From a checkpoint of a small encoder-decoder audio transcriber.
Training: 12200 steps, batches of 128.
Data: trained on short read English sentences (LibriTTS-R), 60.0 epochs.
Rows from block 4 of the audio encoder of a small encoder-decoder audio transcriber, named by matrix and row number. Rows with one number belong to one neuron. Each number is 128 + 32 x the weight over its row's rms, rounded and kept within 0 to 255. All counts start at 0. After the name is the row's rms in percent of the matrix's.
After each neuron's rows are labels from the 100 clips, of 14976, where the neuron reaches its highest value: "top examples" is what is common among them. Only what is clearly more common there than usual is listed. The data: short read English sentences (LibriTTS-R). In brackets: how many of the 100, against the usual share in percent.
# fc1: MLP up (encoder.blocks.4.mlp.fc1.weight, 256x128), inputs 64-127
# fc2: MLP down (encoder.blocks.4.mlp.fc2.weight, 128x256, transposed), outputs 64-127

fc1.179 090 [127 147 162 118 145 115 137  78 146 106  71 111 135 172 141 100 165 100 147 148 101 132 193  92 152 138 161 114 133 140 102  58 123 140 117  72 125 158 108 100 117 154 149 149  85 214 122 160 135 150 145 122  84  72 170 169 109 131 164 122 192  65 186  99]
fc2.179 089 [142 117 140 145 164  86 131 132 157 136 164 192 117 157 143 163 113 124 172 147 129 142 175 119 128 110 171 105 131 137 105 201  87 126 131  86 121 125  86  74 134 125 141 110 132 167 174  87 147 126 115 223 103 115 133 107  83 147 106 143  84 130  90 135]
top examples: the word "the" (71 vs 25)

fc1.122 098 [195 134 138 101  19 153 106 135  82 118 121 125 127 137 107 135 160  91 100 123 151 107 141  88 115 112 117 128 163 132 120  92 171  80 122 169 144 175 144 146 144 122 145  92  94 171  97 130  57 143 116 117 156  89  92 130 128 111 155 137 186 131 123 153]
fc2.122 112 [158 157 122 136  78 126 113 114 174 148 151 136 144  84 135 107 174  90  92 142 109 130 145 111 104 113 177  63 146 180 117 111 184 110 123 132 155  96 100  98 130 108  67  97 134 185 101 104 102 144 128 119 154 118 134 102 168  99 139  87 167 110 167 111]
top examples: the word "we" (25 vs 3)

fc1.132 101 [131 110  79 139  74 145 101 111 103 141  63  83 138 146 151 185  95 128 190 142  94 145 113 111 163 129 194 126 179 118 142 179 142 115  61 139 148  87 123 132 132  91 146 115 105 176 133  85 140  94 123 132 129 140  91 219 156 108 141 138 151 150 159 193]
fc2.132 099 [128 154 154 180 112 146 186 140  96 192 114 220 154 105 145 163 166 163  97 104 168  61 151 140 113  76 127 100 137 160 115 156 145 148 109 150 170 100 129 111 151  64 136 120  67 121  75 115 123 123 121 135 101  95 110  45  38  90  94 122 121 146 119 120]
top examples: the word "you" (32 vs 14.4)

fc1.88 080 [ 98 116 144  86  81 128 110 168 147 128 147 134  81 161 127 140 142 149 161 122 112  66 128 117 124 105  87 156 161 141 135 184 139 146 127 158 134 155 129 171 166 139 125 186 106 128 161  58 152 158 129  94 168 151 126 145 145 134 114 187 100 186 124  83]
fc2.88 065 [126 104  89 166 183 106 138  91 174 155 129  94 128  96 147 150 106 121  82  98 139 177 142 134 136 160 132 104 138 121 123 114 129 154  92 108 115 175 161 130 124 144 126 138 126 126 100 113  77  91 110 147  45 146 134 117  54 158 149 117 107 132 174 140]
top examples: the word "of" (27 vs 9.8)

fc1.65 102 [157 124 145 180  93 184  57  89 124 162 136  78 161 148 104 142 114 171 147 164 113 133 119 127 149 134 127 141 158  93  84 158 121 140 106 129 117 167 106 142  95  84 108 108 178 173 130  16 154 100 138 171 158 117 180 174 144  93 137 185 103 115 117 180]
fc2.65 099 [122 129  94 110 106 104 154 128 160 168 110 159 138 132 169 205 176 100 113 143 150 149  82 163 107 157 134  53  93 154  91  90 115 103 145 164 147 138 159 131 134 133 155 114  17 104 102 166 139 105 158 130 115 118 179 127 162 103  88 105 130 164 123 115]
top examples: the word "me" (27 vs 4.7)

fc1.180 096 [168 146 108 150  82 115  93 164 107 121  81 151 168  91 153  69 116 178 105 117 132 157 127 152 140 146 170 135 153 130 130  70 205 145 193  78 110 127 154 116 122 130 149 208 112 108  68 163 129 183  52 119 137  45 108 167 144  77 103 105  86 147  79  98]
fc2.180 094 [101 120 143 124 230 130 156 124 136 155 158 177 107 169 124 165 108  86 131 157 126 101 111 133 139 126 102 111 114 177 150 121 179 103 170 155  77 145  51 165 169 122 117  87  82 108 161 158  69 118 172 125 120 152 151 103 119 198  61 126 110 114 148 114]
top examples: voice: male (96 vs 45.9)

fc1.47 099 [177  91 191 109 105 106 140  75 112  94 163 103  76 149  99  89 112 120 113 114 127  92 100 136 134  67 101  70 151 112 179 162 129 140 124  98 201 117 150 124 183 107 145 148 132  58 171  87 104  81 128 151 134 175 153 160 150  76 117 164 101  71 200 173]
fc2.47 083 [137 178 132 189 179 191  82 131 142 163 118  89 139 171 161 128  98 104 116 143 140 131  99 106 126 103 126 161  88 172 104  89 102 113 121 155  98 130 136 183  97 168  95  91 118 101 169 164 113 128  98 143 118 164 159 205 161 146 111 113 162 149  53 102]
top examples: the word "she" (35 vs 5.4)

fc1.156 101 [126 116 146  57 118 157 103  70  72 134  78 173 153 119 106 110 109 105 151  92  70 202  77 116 135 123 152  97 114  75 106 147  89  91  78 119 123 140 163 111 111  83 186 144  49 154 176 118 176 130 109 203 118 172 100 122 135  74 143 111 160 186 132 130]
fc2.156 090 [107 126 121 142  74 140 154 161 176 165 171  65 142 158  83 176 105 148 170 141  96 115 143 182 161 150  93 169 170 142  83 106 110 174 190  99 135 178 164  95 175  91 126 151 137 147 141 127 162  95 133  82 128 107  82 152  90 101  98  98 187  92 144 106]
top examples: the word "see" (33 vs 1.8)

fc1.93 100 [102  83 149  99 165 157 117  80 118 190 155 193 166 148 146 140 152 161 108 116 121 121 139 109 125 163 141 106 156  81 124 149 136 128 112 109 138 156 153 117 180 178 121 154 151 195 113 168 120 158 126 104  72 119 122 136  98  95 141 126 170  86 154  73]
fc2.93 102 [136  84 177 116 130 224 148 145 135 127 190 121  95 110  70  89 146 124 120 149  88 140 130 113 100  83 207 161 135 154 178 170  92 102 129 154 172 147 134 105 134 166 108 164 114 139  78 149 131  79 108  82  86 133 140  96 106 151 140 126 144 136  94 121]
top examples: voice: male (74 vs 45.9)

fc1.27 107 [113 104 137 104 104 110 145 170  98 114  68 132  86  88 164 163  83 103  89 182 165 169 163 140 143 152  86 100 129 109  87 165  85 147 109 160 178 165  61 162 151 108 137  90 138 166  85 102 107 186 100 123 117 143 123 160 115  98 141 121 100 168 128 116]
fc2.27 116 [ 97 117 121  84  91 153  81 122 112 102  99 127 124 132 136 168 182 153 111 126 122 188 110 133 145  99  84  99 143 126 105 131 109 103 130 158 146 144 144 112  83 138 214 131 148 114  94 204 101 145 113 110 163  92 152  94  44 128  81 136  96 137 149 148]
top examples: the word "you" (41 vs 14.4)

fc1.123 104 [211  88 100 187 110  65 164 152 122  99 170 129  99  93 111 135 123 106 113 108 115  81 124  90 173 111 104 129 183 122 154 158 137 132 150 151 137 141 137 156 101  88  93  74  63 109 117 144 131 113 126 142 149 118  72  96 160 156 178 171 141 139 111 157]
fc2.123 103 [130 140 107 128  94 146  86 172 134 137 168 156 153 169 146 142 138 103 188  61 129 115  59  96  92  78 124 125 159 130 159  70 145  74 142 196 176 156 141 116  96  89 151 113 109 144  98 135 105 104 102 124  74 151  72 146  83  95 101 142 203 144 114  83]
top examples: the word "we" (42 vs 3)

fc1.189 110 [137 166 127 102 112 110 102 123 142 147 138 122 115  88 120 140 118 139 134  97 160 126  92 166 120 116 110  83 103 125 121 133 176 103 154 136 132 134 105 136 105 151  96  88 109 161  90  63 112 166 174 147 177 111  86 165  85 128 148  91 150  92 122 121]
fc2.189 112 [124 161 128 112  85 222 133 119 143 110 177  84 120 119 150 127 139 169  51 129 137 131 122 155 109 103 126 101  93 125 148 179 197 178 153 175 180 132 120  42 127  67  67 104 139 167 106 103 162 163 108 174 139 106 127 123 138  91 131  79 120 166 139 130]
top examples: the word "we" (30 vs 3)

fc1.240 099 [139  77 113 132 153 127 137 115  98 126 134 110 143 146 172 119 126 101 111  79  84 141 200 129 137 107  80 107 127  99 126 112 147 157  90 176 186 173 181 189 142 163 125 102  76 138 112 118 117 128 137  86 117 173 120  60  91 109 123 141 119 136 172 202]
fc2.240 095 [146 214 214 117 147 152 185 147 173  97 169  80  82 126 135 113 186  99 108 104 191 148 134  65 108 131 108  95 110  87 115  98 109 124 160 142 141 103  90 146 103 119 121 180 152 141 124 154 140 117 120 100 145 135 113 126  88 113 120 133 176 140  92 196]
top examples: the word "there" (33 vs 2.8); the word "was" (26 vs 9.9)

fc1.228 111 [ 93 102 166 135 158  93 143 141 118 112 153 141 137 111 188  85 143  95 115  56 138  88 156  96 162 151 116 176 175  67  34 152 142 122  83 150 182 126  93 147 156 126 104 140  99  85 182 118  79 101 125 107 158 155 138 166 109  83 141 131 139  95  96  75]
fc2.228 109 [129 207 146 158 125 199 111 131 141 122 145 145 117 140 116  90 149 100 155  95 116 114  74 135 103 192 132 117 108 190 145 138 130  86 125  79 137 102 169  94 142 116 106 126  79  54  88 146  80 132  99 130 149 115 150 107 115 162 113 150 160 130 175  88]
top examples: the word "he" (32 vs 11)

fc1.13 101 [ 92 114 125 102 126 171 109 118  96  71 104 107 124 123 156 113 159 151 121 160  82 175 104 102 109 204 144 126 174  79  55 177  98  96  98  83 151 151 167  68 159 119 120  82 180 138  79 146 143 183 130 159  75 187 158 104  84  93 151 131 178 125 109 128]
fc2.13 097 [106 118 113 115  59 165 105 156 126 115 142 144 109  82  65 137  96 151 116  97 104 177 142 188 119 138  44 135 145 104 118  57  83 173 146 131 180 131 140 112 163 150 163 176 103 106 177 101 197 128 147  84 155 119 129  68 155  77 136 123 106 170 117 148]
top examples: voice: male (76 vs 45.9)

fc1.100 102 [110  98 127 167 128 115 167  99 182 149  71 111  84 109 168 140 157 109 132 106 128  92  96 133 199 152 121 130  96 127 180  76 108 152 155 125  90 107 127 167  90 173 139 125 121 121 139 132 103 151 137 151 176 137 174 196 121  66 159 165 155  64 121 111]
fc2.100 076 [222 169 142 137 160 122  82 157 148 170 118 178 131 111 162 148  93  92 118 134  82 165 147  97 109 145 117 119 132 131 113 193 134  95 154 104 123 134  85  57 152 150 155 121 160 216 180 153 143 140 136 106  89 135 118 161 151  97 140 116 122  83 111 108]
top examples: the word "the" (54 vs 25)

fc1.23 090 [167 171 141  89  34 133  97 175 170  74  74 115 138  94  85  89 101 106 154 130 180  79 132 168 121  97 115 185 134 112 104 118 199 106 143 132 103 164 141 164  62 169  89 109 102 151 147 140 122 170 137 139 147  74 134 176 152 149  96 142 126 118  97 126]
fc2.23 092 [166  85  80 135 123  84 188 105 103 166 138 192 120 102 119 124 134 131  93 164  72  85 165 129 183 137 122 106 114 151  94 154 160 165 102 118 108 119 108 114 141  91 129  95 125 114 147  50 106 160 110 129 113 103 121 137  94 113 152 104 158 105 187 162]
top examples: the word "was" (42 vs 9.9)

fc1.226 092 [140 169 129 130 149 108 139 165 144  56  83 123 164 134 112 135  73  97 117  82 139  83  96 135 187 147 172 186 114  87  89 157  94  54 115 150  64 165  95 129  99 100  76 130 145 175 161 118 124 112 133 141 142  93  88 157  88 118 145 149 159 108 124  95]
fc2.226 100 [139 122 131  99 109 189 119  89 133 128 118  98 166  59 115  65 128 120  74 160 104 160 114 191 108 135 142 131 156 106 124 137 126 138 124  81 103 117 150 142 154  79 146 108 102 190 109  98 157  53 145 181 105 120 141 111 130 138 167 124 147  82  59 140]
top examples: the word "but" (28 vs 4.9)

fc1.168 092 [170 171 121  89 142 167 121 141 114 140 131 180 102 132  84 161 136 159 156 124 131 116 187 155 152 133 141 110 155 113 184  98 153 137  48 144 174 118 112 142  91 113 142  98 158 168 163 141 120 167 135 107 108  60 143 103 115 172  94 103 148 103 163 116]
fc2.168 098 [129  80 124 101  78 153 118 118 122 127 114 125 109  96 142 155 120 121 164  65  62  73 141 117  52 113 120 131  97 150 164 125 107 159 151 120  97 166 160 118  79 164 122 164 164 149 103  96 142 177 101 136 132 150 121 137 168 149 124 107  84 146  37 113]
top examples: voice: female (88 vs 54.1)

fc1.131 095 [ 91 129 153 109 101 125 104 166 186 112 111 163 134 161 109 100 170  99 125 148 132 160 105 115 159 113 133  96 183 164 168 155 149 119  70 114  77 114 114 103 124 148  93 116 155  94 128 151 135 108  99 174 107  72 138 148  89 177 115 116 121 117 142 113]
fc2.131 090 [160 180  90 137 139 151 160  96 119 175 198  74 121  86 115 127  95  91 144 129 121 124  99 154 139 113  92 103 132  39 147  91 105 147 168 123 135  97 158 141 154  38 172 133 121 122 144 138 114 101 153 120 102 163  99 131 208 119 125 120 128 129 184 177]
top examples: voice: female (85 vs 54.1)

fc1.214 103 [135 109 108 179 150 121 182 132 111 136 128  98 104 162 114 159 117 109 139 129 131 133 108  99 156 124 119 125 128 197 101 116 114 133 135  82 112 141  88 100 150 137 176  85  88  82 129 111 104 170 123  78 128 117 127 153 191 149 187 155  98 119 144 165]
fc2.214 127 [145 132 103 111 153 104 124 176  53 151 122 166 124 182 142  83 114  88 147 107 132 117  77 145 140 124 106 148  66 148  96 140 119 137 162 127  65 102  93 135 123 132 159 215  66 127 111 112 117 132 113  81 139 183 139 113 132 131 119  92 101 154 126 192]
top examples: voice: male (76 vs 45.9); the word "said" (29 vs 6.3)

fc1.4 088 [141 103 137 149 138 154 132  82  88 124 128  91 151 154 143 139 126 123 135 146 131 136 102  91 187 112  98  88  96  36  91 203 190 149 130 165 130 156 102 155 165  80 169 100 139 124 147 152 104 162 166 196 108 142 164 112 182 167 146 170 139 157 108 102]
fc2.4 102 [119  91 139  78  95 123 102 107 191 129  67 115  76  86 115 147  99 129 106 128 180 161 110 172 117 186 143 128 115 140 111  95  76 109  99 173 119 149 147  87  82 129  87 121 109 149  97  87 155 160 158 105 175  78 131 149 116 117 109  62 155 129 166 135]
top examples: the word "and" (26 vs 10.3)

fc1.169 112 [136 127  31 155  98 135 168  58 192 138 117 144 136 120 157 136  90 112  98 133 155 124 153 114 175 146  98 124  76 115  78 103  93 136 159 118 126 150 165 164  84  45 115  96  82 123 105 152 138 139 107 165 156 111 153 173 138 151 183 124  98 135 140 172]
fc2.169 104 [102 108  79 133 153 127  89 105 114 146 159 134 166 138  81 149  80 125 130 165 108  90 126 154 128 163 136 194  97 158  63 146 113 165 149 144 124 152 157 120 175 152 162 161 119 149  96  92 128 128 130 128 129  88 157 169 145 139 147 168 124 115  95  89]
top examples: the word "i" (64 vs 18.4)

fc1.218 098 [106 120 197 151  74  81 102 115  88  70 149  42 116 133 179 114 102 118 166 141  90 130 130  75 112  97 141  74 181 180 109 146  99 198 106 157 112  60 113 114 127 113 156 120 104 141 113 112 185 140 113  99 122 187 143 132  97  75 145 136  92 123 152 119]
fc2.218 109 [151 150  54 127 132 109 160 153 150 105  88 184  95 109 109 139 141 148  89 107  81 149 100 102 124 155 118 171  95 139 116 108 104 130  55 140 194  58 118 113 180 157 186 163 157 112 124 126 119 121 160 108 146 102 131 111  97 111 146 160 161 139 118 124]
top examples: the word "you" (36 vs 14.4)

fc1.238 102 [131 150  92 190 145  96 162 102 148 175 121 114  92 118 143 105 168 150 152 117 143 136 207 121 125  89 157  61 125 150  93 111 142 156 174 164 130  88 126  91  83 118 147 102  99  97 191 122  84 130 153 117  87 136 137 157 125 115 167 168 165 139 143 151]
fc2.238 101 [ 91 123 121 135  88 118 140 106 120 153 119  91 169 117 172 132 124 167 139  82 164 181 146 134 146 106  77 124 158 152 137 159 144 159 150  92  94  87 104 165 113 110 132 123  73 127  97 142 138 167 157 176  83 173  81 163 118 118 171 116 133 131 185 126]
top examples: the word "i" (41 vs 18.4)

fc1.81 115 [133 148  96 153 180 151 109 145 148  56 101  83 191  91 162  77 165 139 126 165 117 152 130 137 154 172  42 111 142 127 123 119 141 152  93  96 127 134 170 151 186 103 114 168  99 137 147 133 135 136 116 124 108 152 123 190 139 152 144 109 151 122  82 135]
fc2.81 130 [114  88 119 174 146 131 147 162 133 129  95 120 145 190 120  98 187  44 101 105 150 114 128 164 133 172 133 150 161 117 133 125 103 140 138 219 101 110 153 124  83 108 133 132 142 208 116  97 148 171 100 106 123 145  99 148  97 112  62 151 103 136 167  96]
top examples: the word "and" (28 vs 10.3)

fc1.73 101 [ 80 151 121 148 158 159 102  55  94 143 141 167 111  81 153 160 154 151 221 103 130 126 134 139 114 131 132 152 137 122 110 156  87 112 126 137 121 199 131 111 109 111 112 122  89  88  90 119 159 124 143 164 113 111  88  98 158 131 117 104 161  88 176 125]
fc2.73 089 [142 106 133 130 104  96 144 163 102 127 107 124 131 133 105 123 109 106  97 149 203 130 148 131 172  82 127  99  85 102 129 161 114  93 155 117 110  89 109 120 159  97 171 146 167 165 158 171 114 112 100 171 162 139 116 139 152 183 142 157  90 174 139 186]
top examples: the word "be" (35 vs 4.6)

fc1.80 102 [165 109 160 104 106 126 176  80 171 169 148 140  94  62  92 146 146 126  87  78  97  94 195 157 142 127 184 143 138 142 125 112 105 119  96  89 150 142 148 129  72 130 146 113 168  83 156 153 130 110  93 108 192 101 134 144 171 183 135 146 103  85 145 132]
fc2.80 105 [174 160 132 142 162 119 100 136 138 147 143 140 149 112 159 137 190 130 111 155 123  84 139 134 100 130 184  73 138  44 110 144  82  90 122 142 148 122 116 122  68 184 127  86 113 134  93 169 131 111  93  43 140 249 150 116 144  84 114 117 122 152  85 125]
top examples: the word "she" (46 vs 5.4)

fc1.41 089 [119 178 130 167 198 114 147 159 176 140 135 146  55  96 116 108 150 138 116  80  96  90 147 116 148 156 149  69 145  27 156 127  78 181  88 158 119 164 105 151 148  99 130 115 117 132 138 137 153  60 112 198 103 104 149 109  91 145 132 124 148 123 153  89]
fc2.41 099 [130 110 104 106 149 121 133 168 157  68 122  82 111 104 135 171 145 131 128 142 183 116 165  72 113 157 141 142 166 167 126 193 108 105 151 141 135  68 163 146 123 181 116 157  78 110 115 141 149  89  76  87 141 143 115 132 125 149 167 112 164 140 130  45]
top examples: the word "and" (38 vs 10.3)

fc1.255 081 [114 141 143 133 100 111  72 139 192 138  95  79 170 113 144  94 148 174  69 111 132 203 114 185  97  73 150  79 135 121 165 192  51 129 157 160  94 114 116 121 129  94 117 126 165 134 127 123 185 146 133 116 170 144 159 146 117 104 126 142 157 113 122 132]
fc2.255 069 [109 145 177 144 121  92 176 107  73  67  98  98 123  99 166 180 123 101 100 149 146  59 137  89 131 174  58 109 110 115  79 117 104 131 151 137 136 154 141  99 133 112 140 153 174 192 134  96  63 121  77 182  76 162 129 104 162 200 132  94  77 146 171 119]
top examples: the word "a" (30 vs 12.2)

fc1.102 083 [190  93 172 111 110 151 117 131  63 101 137 158 152  93 125 120 120 168 141 139 149 159 122 164 151  92 125 143 106 166  86 108  95 255 147 101 124  51 114 150 151 123 174 164  93 121 113 157 136 143 117 122 108 150 122 138 103 172 119 149 181 123 116  87]
fc2.102 088 [147 186  56  94 139 110 135 145 174 114  85 104 136 121 115 100 163 136 166  98 159 163 122 119 119 120 166 115 142  99 148 173 160 106 131 108 210 123 161 104 131  79  98 139 148 164 154  99 131 166 119 147 151 104 153 109 127 101 129 117 166  85 114  83]
top examples: the word "to" (36 vs 14.5); the word "and" (29 vs 10.3)

fc1.0 101 [103 164 193 148  38 118 136 171 119  61 143 114  82 102 195 123 108  72 118 203 143 145  94  86 114 124 161 124 150 151  64 118  74 141 125 196 103 156 126 145 119 107 110  73 175 140 157 142  76 149 154 170 147 117 132 114 122 107 110 125 112 113 134 172]
fc2.0 103 [172 150 119 104 128 140 112 140 119  95  98 182 164  88 135 174 111 109 104 166  95 120  95 185  71  85 156 109 101 152  89  91 168 145 118 169 154 121 145  74 113  90  98 100  48 115 179 115 155 174 137 142 131 155 129 134 158 150 130 161 114 178  90 126]
top examples: the word "was" (25 vs 9.9)

fc1.121 102 [105 151 124 160  80 145 137 138 143 194 100 182 152 107 142 130 158 140 156 125 148 163  91 110 114 179  92 169 181 150 173 163 103 154 103 137  56 129 155 126 111 108 126 119 109  82 103 141 138  87  92  84 143  90 108  84 170 113 107 140 143 129  82 143]
fc2.121 093 [115  81 102 154 151  69 122 107 134  39 106  94 109 171  96 101 111 123 123 131 154 155 114 115 157 103 150 139  82  69 116 128 161 143  93 117  87 155 137 106 136 158 134 127  70 130 110 163 129 112 132 152 124 138  87 181 135 112 131 124  94 177 145 193]
top examples: the word "it" (33 vs 12.4)

fc1.155 094 [206 119 173  98 170 112 108 138 150 116 140 132  44 143  94 111 168 120 157 131 103 101 156 121 137 101 137 114 138 140 182 162 125 166 112 153  73 104 159 155 107 137  81 145 160 128 113 108 183 163 126 147 117 151 130 149 131  91  87 136 159  96 137 162]
fc2.155 093 [137 181 131  96 171 152 161 173 167 123 148  91 210 114 121 126 130 145  88 146 124 108 159 136 100 115 143 139 153  84 151 128 128 119  84 113 112 166 138 115 103 161 199 101  59  88 169 146  96 177 113 124 105  62 109  88 162 117  91 154 136 105 150 122]
top examples: the word "was" (27 vs 9.9)

fc1.1 085 [135 117 189 127 112 160 180 156 104 120 168 118 153 115  76 133 134 139 105 122 164 152 167 110 119 108  59 154  94 136 100  83 188 189  84 176 112  97 114 115 152 115 149  91 165 159  95 154 109 155 158 168 131 166 139 137 131 152  81  67 135  81 159  83]
fc2.1 091 [110 176 127 193 108 127 144 139  97 124 184 130 113 154 129 124 203 123 139 115 131 146 166  88 121 159 149 115  89 157 124 176 160  76 117  70 155 107 127 170 108  91 103 135 142 189 170 108 129 101 146 118 116  98  61 120 112  75  96  88  80 158 149 135]
top examples: the word "it" (51 vs 12.4); the word "was" (28 vs 9.9)

fc1.170 107 [113 148 200 189  63  93 138 208 113 128 159 150 146 112 158  93 134 107 132 122  99  81 174 107  71  67 152 169 104 134 132  96 126 190  96 171 101 145 125 118 169 146 148 183 146 111 183 140 119 151 172 121 131 140 115 105 127  51 175 107 122 131 133 158]
fc2.170 101 [ 98 127 126 195  85 152 127 136 153 170 148  88 119  91  53 151 164 142 130 123 157 141 139  94 126 112  83 148  94 125 148 126 130 135 152 112 140 106  85 167 104 198 153 143  59 102 208 105 130 161 142  74 109 131 142 145 188  89 170 181 140 120  92 113]
top examples: the word "was" (27 vs 9.9)

fc1.50 106 [ 48 100 126 174 137 112 125 171 112 114  94  91 118 143 119 139 133 147 134 128 174 204 126 105 113 158 127 140 176 178 123 128  85 109 167 136 110 124  98 139  83 126  73 131 108 193 125 150 135 106 114 109 117 128 167 117 107 143 111 168 129 119 115 100]
fc2.50 105 [ 58 147 113 189  71 150 117 161 154  85 103  86 124 173 115 158 146  99 161  87 141 127 139  67 136  96 110 131 159  90  90 161  99  82 123 139  82 126  69 116 129 142  86 161  90 136 153 151 123 171 101 101 145 171 133 139 124 137 198 115  59 179 151 149]
top examples: voice: male (71 vs 45.9)

fc1.244 090 [193  80 130 137 130 127 102 114 151 145 121  71  93 116 126 138 138 129 141 175 154 117 136  78  94 139 127 120 104 129 143 148 162  96 178  87 115 145 120  42 126 114 121 129 152  79  80 109 118  78 117 173 139 134 117  94 113  62 128 136 146 125  87  87]
fc2.244 100 [147 159 103 100  98 157 122  87 114 138  88 139 133 111 214 167 115 108 105  51 116 168 137 124 186 176 126 136 178 116  61 100 102 192 107  82 101 123 164 168 153 115  97  86 127 192 154 104 134 112 166 116 159 143 140 122 143 191 105  81  66 137 143 114]
top examples: the word "he" (42 vs 11); the word "was" (27 vs 9.9)

fc1.182 095 [140 140  79 127 143 165 110 158 146 173 121 126 136  92 143 159 117 131 112 138 176  72 170 153 142 125 201 177 107 155 119 181  89  98 107 104 114 142 202 141 161 129 147  82 166 141 113 125  81 179 113 154 151 171 118 101 105 112  75 123 141 142 152 154]
fc2.182 062 [153 159 127 139 130 119 133 171 143  74 129 144 134 131 159 135  86 160 121 149 136 148  66 105  99 144  98 139 141  81 112 114  98 151  73 107 114 104 178 116  42 116 143 160  73 128 168 111 131 146 102 172 110 126  67  96  71 140 178  76 151 104 112  61]
top examples: the word "was" (25 vs 9.9)

fc1.66 106 [144 156  86 208 170 101 171 103 124 124 182  55 144 108 105 150 157 141 127 107  91 148  85 175 110 124 129 153 111 132 115 122  74 135 154  82 102 111 170 190  87 157 152  73 121 147 160 135 133 146 137 168 136  78 105 100 115 101 137  54 127 118 132  91]
fc2.66 127 [145 146 130 106 153 138 144 114 119 169 141 162  99 158 142 151  85  83 174  92 120 120 127 193 124 183  95 158 164 130  73 208 122 106 173  99 133 107 163 125 161 143  95  80  70 136 116 104 137  97 142 158 141 131 120 105 148  67  98  79 136  75 178 141]
top examples: the word "and" (26 vs 10.3)