A small encoder-decoder audio transcriber, trained from scratch.
Data: trained on short read English sentences (LibriTTS-R), 26041 training examples, 60.0 epochs.
Rows from block 5 of the audio encoder of a small encoder-decoder audio transcriber, named by matrix and row number. Rows with one number belong to one neuron. Each number is 500 + 50 x the weight over its row's rms, rounded and kept within 0 to 999. All counts start at 0. Numbers have three digits each. After the name is the row's rms in percent of the matrix's.
After each neuron's rows are labels from the 100 clips, of 14976, where the neuron reaches its highest value: "loudest band" is the band of the loudest frequency at the time of the peak; "strongest on" is what is common among them. Only what is clearly more common there than usual is listed. The data: short read English sentences (LibriTTS-R).
# fc1: MLP up (encoder.blocks.5.mlp.fc1.weight, 256x128), inputs 0-63
# fc2: MLP down (encoder.blocks.5.mlp.fc2.weight, 128x256, transposed), outputs 0-63

fc1.6 104:540460503522380542623452432552479543437561495529521425438544537469443549528576460544619416445604545447479519497499473451495569468489444511436557529534416448595472515479477471453449557441447458
fc2.6 130:501535414510419490540470474515398441406590512455484497441473528449458452448520614541558544405516512457579570529484572499538559493522558460519535496510487534550559450546440462548514527508425525
loudest band: 4000 to 8000 Hz
strongest on: the word "was"

fc1.250 089:462482480573531403528445448454421497560478441516454608493466588490530456512593481456563437500579506471461551558435445435455492481438565452440470567409462528462437531457461486552503621530494476
fc2.250 095:528493488457479588454535574553475612439548555446438501576404474558441459556486563515441387523458549544512509480508451492512540497527427492561523467517491533477533424547550471511451461435525462
loudest band: 500 to 1000 Hz
strongest on: voice: male

fc1.205 095:509486507496440529589544440521485491524498560431534543449523437546553433492460597505507406542419446538497489530431483600477538492544501491557484567548491491565457588465511430463523542434505455
fc2.205 099:471535550480425473508512512431571503530410522571474517481529589525503577523480499493511484509553565497516472479465474507512507545432494535433580489592438583492481551574544568465545483592478475
loudest band: 500 to 1000 Hz
strongest on: the word "i"

fc1.79 103:373502585486530480574559545502530493486503539521484492459523465529496502499562509513540413477524563516501411490481591593489559510480489485492612546393440474504420494460516553484408467530436494
fc2.79 097:523466498455521541406567527516564539523529536453468544565559473536534517523507457508532588486523442456588503486483416572566494510504546445479452516479478489414520479558462453527541559520520540
loudest band: 4000 to 8000 Hz
strongest on: voice: male

fc1.134 094:476533395509432464502585458484464619462517608510455480473523440500586592545542448510540438428495499498502527486490483525529547391499508456404534474500583595494496513525470497517478495559428520
fc2.134 091:489505449473546429515483480571440448483512475545525483471430487552540431556536454502516547476561489432514487494531487544416471434496431469415535554477508512469413477445429490476502474548493528
loudest band: 4000 to 8000 Hz
strongest on: the word "to"

fc1.28 093:484559487516471464475480481507458456507500449480568564512523560453520563548459467512569465477638485525556456396529479540503527531523428533551526503493464506505544412499448482435559469639439483
fc2.28 099:504502437464461466550553449392492498467503447488453453464454618493576499531504445454488488511491573525580451523499488423532495556495416535554539427530564408590481451596512503511449464497555454
loudest band: 4000 to 8000 Hz
strongest on: the word "the"

fc1.204 089:515671541518477465574471505454453427474533413534528631398515497497474418584499504486473456486485531447483594559448491549441490530510563450504538497468489587459480471431424432495479653436480539
fc2.204 105:402401476521422519401458462475521503486506499530394545503545495523526535413505571446504388529501550471436481444419424595483519521482472459501543579417494416462556497455514610494590461572522498
loudest band: 500 to 1000 Hz
strongest on: the word "i"

fc1.117 111:537417463471438517506402517538445466439479521377455467532500444575521623603507512477461501437483437454491584507461480507486508448490451456469475562474515503549642566491471440586501438503483530
fc2.117 113:539373505365433512454519459573469506559544578396427485506474467519555447597492505496486545499577516545571515409594464531496535493434515398502554426465444452502454562477456508550478501451561531
loudest band: 250 to 500 Hz
strongest on: the word "you"

fc1.90 120:518563449507474469505506456429539486442485527478419491482507481596468420553461516478419499462476486528487487540422459564568485405433522528558494540445560507481525450424421401469465503553537530
fc2.90 132:556502473609464551530566559511499472533472442510445424495586427604445514440503539476538550513495435458518546507482462555578491557534450528436517423547444448451510386470427543430548508551470505
loudest band: 500 to 1000 Hz
strongest on: the word "and"

fc1.199 096:562465442520592477516576537533576553483530453411452521430461514545532477509446486459573494533560442392455516439519508553547488583505554517473454470527444439460500472517546439519462469594501436
fc2.199 092:500565492504532524476494502499443473499472481523544500390511476494489446592605554472402483503431485525488503432459533419553450472485493472562406483485544564484526480497453573482494559456447559
loudest band: 250 to 500 Hz
strongest on: voice: male

fc1.249 109:541536524446463455525491518432465504469504571553556512612494492529489459508512486548519476405587508506506501416453426510409356499479511445502502446520479438440441476574560599443607510453582612
fc2.249 148:568541447472527539489496532444468537471447528500558462521545501479539510449482495586529449441569448518498506565474438470455463476513515374453431500556526397482541561570552604538552580446598532
loudest band: 2000 to 4000 Hz
strongest on: the word "she"

fc1.66 091:575417469546519541504440420483467472520527501494521532445533478469517446499444506514519433375480383524538472516566489469414552535529422499545545500563465563367463517544538514512460509548600551
fc2.66 111:482410584451511546468495441480429428582546520444489606547503460499503472503560512433549477495512578435529561462478551547437554416426533460425611500499476479538455513522571504483476509460453583
loudest band: 250 to 500 Hz
strongest on: the word "not"

fc1.219 098:532471465381463490526472432525436523484540552576471485461541524541428523488586434521471516440491534529468501458643533460589594526445509523488554629465420470572535493603472453479410500504499556
fc2.219 106:486504415536482511492476491494390482465478476513476498350487543440489442536563498581520531448500604513603552511521519485499521426534511516502547469487381561533503512546461514496553507482422500
loudest band: 4000 to 8000 Hz
strongest on: the word "was"